Weights of a small image flow-matching model.
Data: trained on photos with spoken descriptions (Open Images, Localized Narratives), 101725 training examples.
Rows from block 5 of a small image flow-matching model, named by matrix and row number. Rows with one number within an expert belong to one neuron, the router's apart. Each number is 128 + 32 x the weight over its row's rms, rounded and kept within 0 to 255. All counts start at 0. Numbers have three digits each. After the name is the row's rms in percent of the matrix's.
After each expert's rows are labels from the 100 images, of 14976 (inputs lightly noised), where the router gives the expert most weight on average: "place" is the part of the image that holds the peak. Only what is clearly more common there than usual is listed. The data: photos with spoken descriptions (Open Images, Localized Narratives).
# router: router (model.blocks.5.mlp.router.weight, 32x128), inputs 0-127
# up: expert up (model.blocks.5.mlp.up, 32x256x128), inputs 0-127
# down: expert down (model.blocks.5.mlp.down, 32x128x256, transposed), outputs 0-127

# expert 23
router.23 073:159090127122196184160117130118161110143165105105168119144079104122093121089111094101145145122108070095164116079151125189142116117147115161068086106148043104077147096142125184090105059121101108107123094182145146166155162145147212139136186124081137078090133155079118092127091123120121168100115119138113163077111150127170115178164105096161114099111080135163139125102107146072110099093098
up.0 095:172144130157087141090092076068172163036100140105085079098156151098110132141088179165149133150211220153124152193123149113125134128115131112125141087100125132099151150090122112135111112099156132107118165103129133189145171069090136201140124123119146146154132140187136126130204092118122123147146084196141091129125126081132059104121115112164092178168075124123157132130114120131125120149120
down.0 088:115147089137167127130155161177085119162095088114136062083143143162099133119115164123102189155078143147100190126140093135103194100117118070120121111099110138116126132100133137133151147051191055109123144128154166117072124107074134170153176144133099100123167109169143188118176107094139080112102184164116087103151180178123200156102077092109118128128130136073098138104102100145112077150127
up.1 096:123193139135077128132164131123122173112125165151069153154123115150094125196187138104166150133080123155096147147090145110139157155109125126150119171106060114190155134150113186140119160117117158130054126070081150149184078134167074122155111138112066158093143131138122193129115130172136128135141127138099082097153051110099080062086127130154165111072097137116164122198111111150149135086135
down.1 107:115099124147104145113089180126150123176162156094174127080109135107156113192136077027119129143124086135144181143162186112130116148143129129116154187125116121092109118163153139134152160090089111152139138051124130072138095145132143101071159167127075113113144126143167115087145211115101159100135103113104147126189123232144139144087127140110139159109097129098118163123211191151108146119121
up.2 107:133141133123085197065168123134140098102133144075126113127142160148124120161143210114030119120152219163061107177088192136078106102120184113147162157121139168164094099042135135161153140149109127102081143102087121133145112106076150115081121125142181105140129122123095151142153146117200103150176155161131126117164101104114148082101113127086120124138180090125148105119121120141148140148177
down.2 092:156077155162146119080143102182151172129121110142139087097119085163093124147105202161165072117045140100144117111214134148114121154133088106164163126149048153148132093077149102145136098191155124152143156152110149125110063086124078078159081136132135146084125098126159142120142085116130117128115150185154139135131077177117115140203154142125141137165096114098189132102096167133116169077153
up.3 078:154200146120095155149182182153134156119107148114135168147152148122164150178072124131119160107122075171114183079110109102090180138090110105169098149115141062162126140152105112159144167145157126086087135067149136129106089092070096107143112101125178136114144112120150155128168110107180095069170134146107110115186114071086193110122108171150140222101115132153077115170105160160146127094129
down.3 079:121121135129176125099059119127105090122151174140123142114126124126137119145077150098098099167146167133118096153138144096146079137177148096096104117175087136180091129065157130126141140119117088141050153095095148154115190137121186139126107185120091103066168136110162106097136084180122165121149169114122172079173076166161040154136088096100138051155107149059175146123143165158145121120134
up.4 095:174124190129114134123083088084078175048125151179123142143165116099138122146086156165130164146095100138094180115127170165149149087200134126219120115081118142136186106093093119128129084122162148105164110107079100129113141112081071130131111134080118168163158157153123118127114061138126145139124043190111145123128176085125087124117147131105118105113133124207142111148105159166121123125190
down.4 115:130118172144158127174096228187192092167154110133181170173109088167111112133163162134170078123104101142120125119183143156107104149155105136089104117110118107126132099151119105125136042191093030195160143160118101127116145137149150137139183157119139081127083135064123105116098146134138057118120117121131125134127096128083097124148169096215152143124133145114120148117097116131119098150091
place: bottom left

# expert 3
router.3 059:128096093130140160191115156108126107163125105108155132183125115176088130072136081050145098111151089080164159154154083186138111135158131169069084071119101131105162102139101146127099125162117105117126129153158130135123157162192198110106159110102140082081145167087172079108096113121083157096139105121189167101106192146157141172138122096171105069131075157146154153106137106094111095071117
up.0 095:137143136081098147080164119120091109103099161139086164163085161115151117148126178076096070160137164163098150090116180120122131113055138147178146179117082076112096101117106156098140151125135114101103135118091060093110085106129105111158172132140154110128146107131123201201161127109218106160179158124120120173183098078098087083149121135135111117095162106166127147158129176176153096152167
down.0 090:160116134136156134123151109055097126150102097110098151115137205127159165129101100162114180120076129172112093084108130141174144151147136089164163103112071146190089111067134177160125191136131140129106100124162071067128117114130127090071133117154163177160090119157118150149114158141138125129137114107075126112165084057069164092107159133112118120117174130102120139176167173162196047149140
up.1 095:158104108066168104141199048104102109125132078172114157150158142161106126104137141170121169102118151211120112138047122160130191125148079183130111093100146109190153172127149166139143161096136143095146117105108171111093116127068087105092123144081177136088096130174064167152118096150128110141161076157145132156110152117134126087153153056153112151176155131110125148109140159167156097099121
down.1 107:028152144120112107150153133166099100096199177147131144113168118151077138092177099167136131107128116099098126128062108141146160109085119138149136120125144149091175124131145148114130103157112164124175165122141154070148127161149129127160137165149122205152146134167102141132144124091139088168207142051168146109143153125144141052102179113214104110127066109175074161113126147097126085107121
up.2 098:151155105186140109138049083063075107089136115118121093104175175145192089073083148165100122149152119146153085086146120070164124087101125094088114081198137101139094180132078140136173127113135138115092173132132120167084152124147158161131128145104143136120123116121096161139150130140135093163105139147042111166146109159112090084158108201152116125178147103090164179154172151160140095117097
down.2 105:140144119146141130145169099184200103096101112108137143140103153190095143139115116073195124152075139106106158154118093092090169092106095111153181064050121132086183062092120129097108115182164140130097125125118115125136063092140168176123105161124099122184129094109123143118187139038172128149154145141135114092179104070105172122150141099084113154118147078087121138134135144123151128121170
up.3 099:078178119116042173106147110154078153086091116096101171121111116096160161134158179130126143139141178144066178111112121165097134087137131128147143162146137128148165147077060126174171105190092150087116100095120086128192178194120094095095133155118142108177119081105087152118098145106186097104126148176125087113166101106110112123126180095116089125062113106113097135140135142156118196122117
down.3 094:111119111179119115148091163157126112191105201124178119156112126093105146117148166165114092084175142101130157169122151183135123094112101139191111127077074200104163123092145053160082082137144125142142125117077179142169149102133136144184159187111151109137173147109146095165136100107130087167077074129111112135146136092129079075108100099200171160106096156158165144096133161157132094117127
up.4 101:120150102095105087131158170136110191144196138164125104141142112068116146125127149090147111117098144096103152106142167124139162092100074148200113168063097150090111145155122076168176105140134150123154109139096162152160070129116125148166124148138151054136129188111166197112169162151153065118163131076080104134082145188115143101114140129130096121134121116042167091102115102170187124113164
down.4 102:188088138122131118193152173120155071149130057128130150081100125121166059089140169155095160153121153148172125138184200160107159200159113099087095117166104089150165105138168127122135120139123090074112142140123113116144205130146165107121102170102102123062148171116121091144132096119116087157157080111106158124126150145045099112107103107146049123095125145126105120103195148147141136147104
place: top right; bottom right

# expert 25
router.25 062:162090109119127161202099169107102123152127119113151126182146097187093080092122081062148104099172088110176163145181122154131108122160125154075090085155106148108168113125121157113090099174125091100177126170128147124120161177169189115117179120114133075070154163074161094114106114093102164078117121185154165080103152127142142166146121112171102092150066147148142124124163126070119093085121
up.0 083:133130129104112147090101133126195191091152158138139051168113172134124176111183135134143122087201120122096155167104122075174181123112135103116108146083157145116027123118129116207146148103141171181080116108110172173118134130120142134110123172144136148146076103147111150095147113147138156113098152099093133099119087142169104120147160180110142131109087099120138086169060103175145048143160
down.0 088:102175098167180138124181102097097160117139143125088137082115135117122157147139155122171130130107123124120119157099114118144181104084155103125150138121101168063125152092140146123107100114177155167144113093126095073112121051093098144163159107150150146094157149101120142165144192074097118094150167123174111077110106127130163131103100099192118123205121117141162169032056168145109182068178
up.1 093:122067103116175121129141155098219104114074115132086097151141151118173123067102150061173122110145155088106074107162159080144126106082111179118116153113132104180107107168122153164154143122179096088108085150096096158084104113143121092115142196139106067137134187125157132155156123097142121140192112110135088146176132152100151103147106114156086113081189161079130162133117186146095124150184
down.1 090:204106128160126148115123154187138141132129146132087110115088122105080156153120109147150155149104141125157087110223074136120066149118145123095056124111083096192197110077101165156118126162077080169126180169091087174135171147085119078181175171138089113089156103148150108133098111146123128100098169122166165119120130103141162092127124059142107126160096118151167150100112151130107181110130
up.2 104:125098146142139099128127137112164133046117161180095157096092110146145079118154155164180123181122136095118174107109154091100190167116091141171108107142109072108098122108108103149116115138077079131108126040127139134137166117168103139131113187144091097142152136156172123137113155119201136154097081168103154146198174077076071168115155105186107137109100112124092157138137180198091133105131
down.2 119:153141086121116121120150117154099117091093132118145121092148141130042166132089142129166142163141179183158163136172117089152132059130113107091123060116125091066187078036195178129084114165154079160123124169127078097161138140083125124168103137136044114166115122137103170158146088124101095124135122129126123100105140092147143105122163132119133160125119132164152184145143152079151165056141
up.3 108:067120187155196158145113088091073154089127106127106158110096122135136145132102217092121117169169125188119125105123125135170107128096111093114164102180122075186117083118126159159199156106181099121073080144117121091075104150107127152153085102121125110156162095119074132114111170137217106081133146115143117113062071123120123071133129157151100132135130127134114145111114162169089169154161
down.3 102:175159101125091128168144162170184152119119120129140123112128083085097106137119153100137069097152140116140191161198163138136140128124061143172087148162188174124179154109152077136021092155158094155154128146115160127142161153171166130134122137147117128043115126106138110097145091151089111131108170133159136128117151183135122084139106113119192143095146168126108111083109112073126204073141
up.4 103:132129185120164131078158108171220155118135143087113110124097140158140107127164149135085093146110173108060136137087122133101189158151154181160116183136125069131092109110144160114204148151153138145096105150139126087130094117106100079087174164148093100186146164177116136112173084171145114128149178150146130135123063135157093073075126134080095123135101070132126102131095187111094180134144
down.4 096:157127128174148089092155100190125084144158137136112156074112097138148116147069132140141119143106127109162190148176100167096115068123092126149099054142103091139188059068149159078120127188127122136116145165093114103116142157147146094123162216117139106135178117105125085138120088118128140102094134181112155149121137117113083140088135132126140120200168090200160122129163114133089176128206
place: top left

# expert 11
router.11 062:159101115125137158172114145113133093146126084127159122152095115132100132090128083107111099098173091079172176145162127165156126146170124140085106069157118148092159073164140154087085117131112110085130148172118168132145147164172213093109115112095124083080118161069165098095102103093077152102106099108193151050142176126135140171115078113143099081100087154139161152113137099104066117061147
up.0 092:096160159118133061113109092085150104172133141151085136170054117103164145152108166170192145139116128110174124147075127137105114107113162147131166067090130093132182094092162110143150099112118153095133075126096144101140108139038157179178120159064174160096212090095098127085134126131127131153188078123130106104121125158150119106143133063146115103092096160131170122149117181151162134166114
down.0 086:117146135186130141112154049152166162123123088107099145107140168173101161127094106126163184149166153152239058139156101076098129082145086075122118086129116142159101150123183145156158194098136138184119153127140154149105113064155183114169096103083108113131130081127128129105155130065125169139123120111111142172076091128094188166094105124118126187136148147129100115130075082142121131125132
up.1 097:134184183190131125070139124099123137094068142133076116109125142124111119122151166142101155143043180120147151122084120112094136067132078119074141136055118072151181125060109090214149114160133132131137118125093094168134136141103106150151104161169152139147172167189125104144093114150154118104100086174131100120091135144122168096103134153121077132122147106135108151134147214201139154124152
down.1 096:152157170122119129164138028168127168104144069108116124133181112174099070098130121140158169146172125150163086148103130110187159156145116126118099104125072122193120146125183117121168129097089179148095119129098129117135099089145162096208114082100162107147133120075091096165132124136155141112144080128098110174112101050149159121097145114148205147135094168095175093140081089134140083112106
up.2 096:113139180141184151092121147061150108132121136079075074135151145141160105158160143148114168164078165169121110093079088128169131177147058110106118129116195107173115071118097129133123151133174123174099141132126090138139103115139094157122118129127114147140121149158107131145154085176137068149124128142116055121145105116139173036091100190119201157111110142087160123096143179173172181103107
down.2 095:116120171091073116128129099226159097061155134125153159136119185120119097161128152204145126130109127113121114120128093153055099104124155089149099129136118172133117191109111162112194131157136182163062111117133079154115100160107128102124149148125067152144115104093153098151158164145089142199165125083111167103158158124090139156111159117098141111085129155125141193197178080121083116131162
up.3 093:102208085141123076135087139116158170150130140132166107125076161107171130171101143166149077069130123140042163088162128149123092172108176142149170119119185139122055156100174072105177093088123121157125131152102125129132068115113108111086154128132168093111108096126154102141103138128142169143087122140099143190093122056127096112150102141056141103136138086105127150145174168147145079176163
down.3 089:126144130148104123122107144083076155170162142114110117140160132131128179100133138163168192173103147146174105123112056127140145125123125089175074103106152111129155111079106124106119187088149135085139163106166182159106080141110101143181153105126076205142122087158108173124076109109109122112097112149080115100182148226121168092104119070116174137124130117090138119207144123081176126081118
up.4 099:150155088121129143101141103125144137098216190126125092105129142128088148092119138128052076105071148139117144173146136125154092122188123131100177135129175139074124129089139118068157136169149143158174102070145104113121152182123093124078170166156204130114063167088166128133093139158139105103115142132139136171134071139087215145104143126102137130160123068138066116114165108156133182147151
down.4 122:127155154085109108116115093126117151091145127083168156123172146131175089128143089099156153097165123104078142155071163157076192111031117104137128146094125164106146189147090111117138163060145094118080093170103148129050084119107116148178157117104154143115111127179110097164117158183103170116138102093145122151155135203156123102122104140135207129101103096073149116110086112085136157166115
place: bottom left

# expert 12
router.12 068:142110127132134167154103159113120107174154095095149112182154142156086156114150100087119143090157079093161129124163109161119100129155107186081079100141073140083157099167136151136078125145144113047123159159162153115141161160204182106110153123133097064077155162077133117091118108108068163114131084129178170093098164136131147185135092139176116085130085186142166135097166152107096127066127
up.0 118:135183145156058136098069108051177106100143121121110091121120124134134060113120166114147103186120132135067112163117153127141108131094085158109180089136116116094159132070119142164117130158102165135074146130098119142145131148065144151109094177105121121187161167100103112078200149180187097142111115178111101151130097135153096025154150136076107144137124116145168134168149127175145110092147
down.0 098:157131142179156127108147156080139129053192203142170159145055142117149134117190124128168092145107112051133095193150096133087102128186055125104152117125149167082122171101182139143147146159159147153156083134092125106151114052106117133137126167125172124188094136182121062137148061100155145122113117149123138139148100101130156135085152182096140140117095115097132126109122107115148138088094
up.1 083:107133161151157134101193160128156115085138150106100104073154132160096103100135149124148144109123134159062122113133142127186157120071154059118139183099099151136130108161107106114144113137184086189114143128121138151166048057171128096142089136120055093125115114134173162094184112111169103128097173134115143089111170112146163106117153178160128188122141177050081133121080137102139110196117
down.1 086:144136126179130134116152112150183151143092137105109066099091158153127128108096167198122188179136109085113167080149100117071107100165155151133133088130121085115049083129145139110090109096157200094127101133129111105163110082121129160137139186118138096112130142132146159145140114106162149133140151132122162148204161132110152152138206169182185158166140148129127155183096085117091076054171
up.2 103:191146132135135140056145116150127133080092138160114135091147106161193109124077181094151135206098102165144106155135184143158178134106133078154109187086088085169149149110113131163087139092178105143123169135082114170072160091103102132113143087123080153093138157140111171199130096172136101173094129145091092175087083166085102109116104158146148134114170101116150146085092113153151161150140
down.2 095:156176121135137116151181166100128165139134064100112125094130120149107124072095108075093102110176101132096186127148166149094137089113110161087191132148093107054141153090177069122115081142090136080144142158112094094162124149118110087152096134133156107128040134115182117161126186141122148133142160115119176164139125139090090120198150122182167129117145043078157115146171114105122075135111
up.3 088:136144157166122158081149111066167114130132162102151123084095138167104111115142153179150088106167152104115144175090102177117159100178083161161121129096075113120136127104086132168097150122153160175129078101091132102163081105024120131138130134097189213101123141100094102119183074103148081135095111122169127109101136120162154165142119156124104119156131137158152083121087094133207062102108
down.3 098:121146130081105136138141076124129112125145115106097149126123149128081106140144150141088113092132125070144108088106068171182155154118093162166210087138136154094168080150129161087085125122116153118192154164150138102148139109122127118158125165155136168223125069139121162116126114076105133181156152146090081125112087120155113092157134092076075119152154059208146175146177136174123121063124
up.4 112:130131119137155131145062128055125176159133084111117086136126137156144134126095163114106173097144122203088102143105127083102126164094179108130132137145191126169140074143110132186145184157149141106116097185096099091113169129155173133059120152103086127203123115131077151083161159138175072129142158140109139125137084084132125062135118097103107163107139089071097111135121088132192203124134
down.4 122:135075122157173146172107122132166146123168137149142130154078106114162131136121150135195126176156118152133045137098103078077147128079144149081120113140215165126101167164175119128142153126168141100088080118087104141106138066120155169157145181070136074122148090138090106072126100092164086093173106105145180161132076087100106090122154151082124097126113092115096147082126163144156167097101
place: bottom left

# expert 5
router.5 055:158082122102153145156124149099127101169127100122164145177112108133096159099110069086114113080157105103166144163162072189116098111146127140076100090163106140099148089171126137124087111144100091096086130153156149118129143175183211108086128103099119070085118154077180114102091112106086144085111063133166166108096166118121143165114074121177101066129084172165137151121168102107084112081105
up.0 109:158139132131137150122137116220125118154176150108187118090141155144087171100130150086120145178065119174145128153136176158068105114059112103094184165077130148092098104073152106126114167128117106127143146152137130108070152074089119152087075109108139152148131161142087138170153111124196075165101151115172100117107076112154173071171093114123133136100180117139140153054118168126125157171116
down.0 109:166111131130127106132143202183165132113097135162060143046158123135084086168084160103102081116058123143118103114113163106073172136102142146150134114145085121164127134158204170132129117145168085112147123147141156146122091089123148070125132105114073153126091160114166142120137046187129072194113148067113152190151108126056098119169156140134136143174138138117137135095148118102144095111121
up.1 109:174143139166145116123119158146148108128200143137128080064120151189126080087073157177079158116154091134091079102133162185076136065179096138153106119100157138099144166124080109141122133149095049157147164134088120157073107089151092110123082165191153152141082159181148087152128120113140085189131102176097151169139143162108152146137120117100148175154188088148121107144140120161127111114116
down.1 100:080124119113115127128125156145118125116095145142108168150099174221159116102106096102127112146093150164177054107100158074090139124130169094135084109140109109104143052081130174117162188202145139128129114145130114102186164129105182099132103186110114160152085090083117153124061077109120088163133127133109112132156082117117140132101177098140103095196116146167136154142212138161140161089121
up.2 116:107125136111148068150061084113130192108151163135182119125114107106156145117128154191179179087186107126101174113123128122111184103153162121157117104090093150125086137138132074192124067111113144131117131126130192168097081063135131159198132140118155170136124099174188148161146141107110169118088118105097170127148136149075096091137117177127132139160097125147069090129116125139145041082125
down.2 106:070125145188132116098121154136102148146138215158134157175050128128149134131161141175125094143105087147156087128131122067093085156144130112159134111132150150102133134100136094145150076174072188159073061113079137102147153110067150092119127146153143168167166069117133109147120142072112126162049113126126095136146144054167179134140158076153114166172076131160103122129104104171134120133143
up.3 100:138131149111123127067125069101108161126108149138100081146086122169150111080141149146097166099193129067103078135099124083100146147150190116166058127125088176151151126120108101164166138083139151203093065130133162190109169115129172137113141167171140112130113146204124154133179141152131092154122148143107160131149172120128072120121085142070091130154075134075133103096061152140138169146161
down.3 099:114020074171104141095049118169138129107136143124170141192107152076161156097120123181146150166147095178174101121133094110145090136166146073145117125125154097160128144134081120118081130139129083113110139144171140145094123063176155117118172116159108095123169101135127134128069094105181102159117128086175153137181137130132124109104121153085100120071103118165038142125138181182112143108126
up.4 115:136074142141146097094144142120181150110078137132094154104093112156110055109117139194111130110101146091116105132159132124128128178177098158110128122145107111170130078129170142167105133126159154173173116163083128100161097122127117108085144118149142133149104121207144094119151062137158076179174148128121133178117093094100120103125209160052132137149093089127073089079135060180120207140147
down.4 115:106126096136129111128121068169105129148117137115117119106079160104109142081098126208148201096088141199148087066128116131109126081144141106151128149125099156160097133135078114078140125112145123118164110133127120126083121130107106106137164082135113102152117047083166118116027150107119132133052080102111132162131094117125157202134156088091152126165153158185087102146190167121173101107178
place: top right

# expert 8
router.8 058:149078123109148151165138138104101119134123113154167123158112132157103139130112070072114108089174095098166135168165108176139084119158151158088125083190110144061156116188151165127130151156098106118126142181142165132112134175176203116084167107085130066099137139092161076113094090089108131079103093131175162087103171135136141177100083102193102086102086166154144138131162125124120081086088
up.0 105:154153148057128103157158086134109148133125124130086159120075103086146085115110198171097075164131101110106119115105139130091139123152160158169181132164128105075058146102143096098213065087072165099119125111136064110176085101117063120148120147131138117145114136132145161133166177166203136195159107118104133202144098122130129144148110112132113128131179099117162130155157092095133075125108
down.0 090:119093107093087152093120171069125151161144069094131155137109189109158145089143110142127136149105103175103075144137143149141158157181187115191083202125119148124144135115065201176077158181108109141158125112129079051134134148129116082099196078154136144179120132083116111151125120085114158152067121113120145089142117103121175117067120093075134128093097164117115109139154102151102144170120
up.1 086:146114101092094117100165160136135125109085114122089151101092149100100121176182154141136138162159129123153112102124137038104180056137094180115194153134137120091151152087119178095104115082075143120093110115124104083151100115132071154170088131145084094176151143122111114119169204125134086130163159105091098169072074178145138158130183079097088178138150105146142159166158105117118127178160
down.1 098:124125200126117116084149123152147055111140210094156120097103180144118150080188083162168144158127117093084069120175148119160109183141158141155125142157145089111121146082138133116139156180099144116126155075121086155185143140082150098108174119149189139132148142141177145142082165095146188132062165136107168076145095109159149117121126167194109136139100127134132126131065109204132112140119
up.2 078:138110124093084087113190127181117143086131148130145190120083171116146098089058166151168101187134151155159111133084094101066154148136124122113177105140163065090194126083113138146186098107114176125115131107075116100150138159096121156157055183101110141144160184100125146130142147133131139163132119098091091180179144132131019116122164116145088116135107100155155098115137131131116118080101
down.2 093:111133102095116137133150118174177081115165127099113121097134145162130160162150089140151129146085103148111076135136103151101105143167168152168101140150156077090111148146121107110124079132096165124152137063104105079198120126148127059135194135160131096124125134053150196158152182061120167141121140169096172132117084095181151114103106192145112186141135135088067148086104057110091156164112
up.3 098:123145136123120149152170088108226214111136132131171183123125138121091147133163150114101076129124144144096098073084092096178141133088116147157147165121101117112108102124138138126126151106125168139124119145112097051152097126075083091141130095125139111165121162139176138104141158112198180124171146110124146162080051073160189094109117118101171131103134024137126112140097166122169135120170
down.3 090:110161086078128106110120146108063077133149177116104133119141096154097141092131139103101127159171125169136133129159199062118182093179119150163118146134069093087114129108103142130154173073084115080177125117134135139085077144133197130096155118075146175134124129176142190142171116158079214190122140116082098142166162145136145130096124153086107114118173184137116127153128133073128115185114
up.4 081:127126147140119092119083107073077084105114093134100081116137113144152086089110163140101060160103076147137143146126164098112131149103164117069187167165098100111071107133136109114098110118151196112079134135106165081077097157161180146123175091112175179129070111145143072189147179204138113164138155166147111166163091141105111099150089150115126147143171119094139118186154145114121133141193
down.4 092:100095157172137134132143187147076139167128146132163105091109142118172113116133132116119148113074089087132136073151130168166111144143108094144166166095170137130119073135053103167165136200177126121213136147159123104086143161157115123158102144165147122146105106167136113108063146121129175079094192160148146111038086100106183136094146190080091095137152090155107121124101148173103110134103
place: middle right

# expert 10
router.10 063:147121118122145140164125181102104105177137108071168112150138134167081108097151086087108127103144091072195139148171102169130114148157128175057089079132100157081164102159111145124103132128128163077125122161159144130110160169176191116114160111092110077077131132081166116109089096106092170100139120125169161070107201140145130173159107110169102082103076153160156142108163128096082117062120
up.0 091:078162122128177142127132168071159152101156183068110118159087120151133144125148190176158120093160127141058123163110094084103125068105167078123153074149136127128141100111105145152088165083129196133107090145102110104133083152065168185082202135152112156157155118101102102065119149094143176092110139141119097130092105134135193120130172148155122153120171148090120167189148119119119100085138
down.0 106:180167129113078155165145137163132178098129116104096132120129167136142142092101086116117120204125123153182118119157095099140152093106141125121134068139116080076152113076122182053136132171108112116046163114216132103132128095167110143187079165097082135161149156098091102141162116128130117184169151173117151124141101134112064161141150153133184132162141124175147171194142152172095147113111
up.1 109:126111153173155082113149122115145147145107111191045122112120111083140049188107170123119130213085141083143103094111118092099139110122086147168139140147110139204160120115087144182098078116084130141127153149128139139191183071132130178117088171102096132153157106091131129111134081146165093181149113166067119193164129116174112128133143135066106129104109098143110100095162100159155150110146
down.1 100:114073133164150126114114197150105114173157186123107066093160143074107161090123101128117101109081131142164148166116121143124097116150098125095095122148080134163123113117184153167167133161153105182104171134142125077112107149119132059095089045160131139107129140104186094150058106127077130152112137123106128156129141034150204113083122128112099119131085137150197118133168136134159119137194
up.2 090:128119193156082089061174119108093143118161124155098073170137162159146047144116146139147130202114133112144099123116116149101160153205077113144118173132150115142128103101059175136118099122144155139123141157152117159164124135085147125105109169127141150158170122098120120121143054190101069161126146143058079119110099132129143105088128205087124133190146138140193078141163103161166147125127
down.2 099:101116130129137097112170182132143096111134121163155119114160114107080105163093158116154088124047154132158192153117142165131151153113056166107083145132081138156134108164143135157145102114118089132187231107104079182100126066155096102148070125146155132113193163120162076160119120070103124152136088137147120150142161092100192143155140091112082088110083148156154135083136113151087102174141
up.3 100:119141158131121134099131082165106246151166150119162105131128115088073173167075166129171167124111163097133164100073125095158113134073117137178159146119127151152138155111158120121110126153124096138153120107112114135160085055090106125159109154133141143170120078153139169086137141131185090134171118045139109149204097127128113086123164074103192160086105123126075091143118104148168150142076
down.3 103:141067124133109110151094153179218075144087097105122206132136158097166082121111172112154149117096123130148101078145120168085133125161143120072154118094106087147055104131176134098138201152102141104110153103157181131117180123201162104156117083141126096126154135144150140137101155103144144108121091150137099084118114127080087169070135118114124131098158119238116139129158137137086079130124
up.4 115:132127123129116117058164126128131149092098156130061143128067174123177129173115241116115114195124132128085119109097153095137137129115123170143169138102105117175072161070123130125153116130134125127116123109070132139129068078098119099099113143116156155130134145148096158131148111174222081159166122129104056161148079081098063071122138162114120116128147101131110116139132178194159102130162
down.4 087:096130071148151125136087099151148180194121086145131129177186183147085121138078173114159077106109148196205103115123091058141110057113083128110121163164171128088134092172100172112146149085101126145128150110144086115129136154141087089163117096091093120147115093116128126116176126168123130133122080140120158135134114060134106146149143094089184176137098148116142133169094061126090126189112
place: bottom right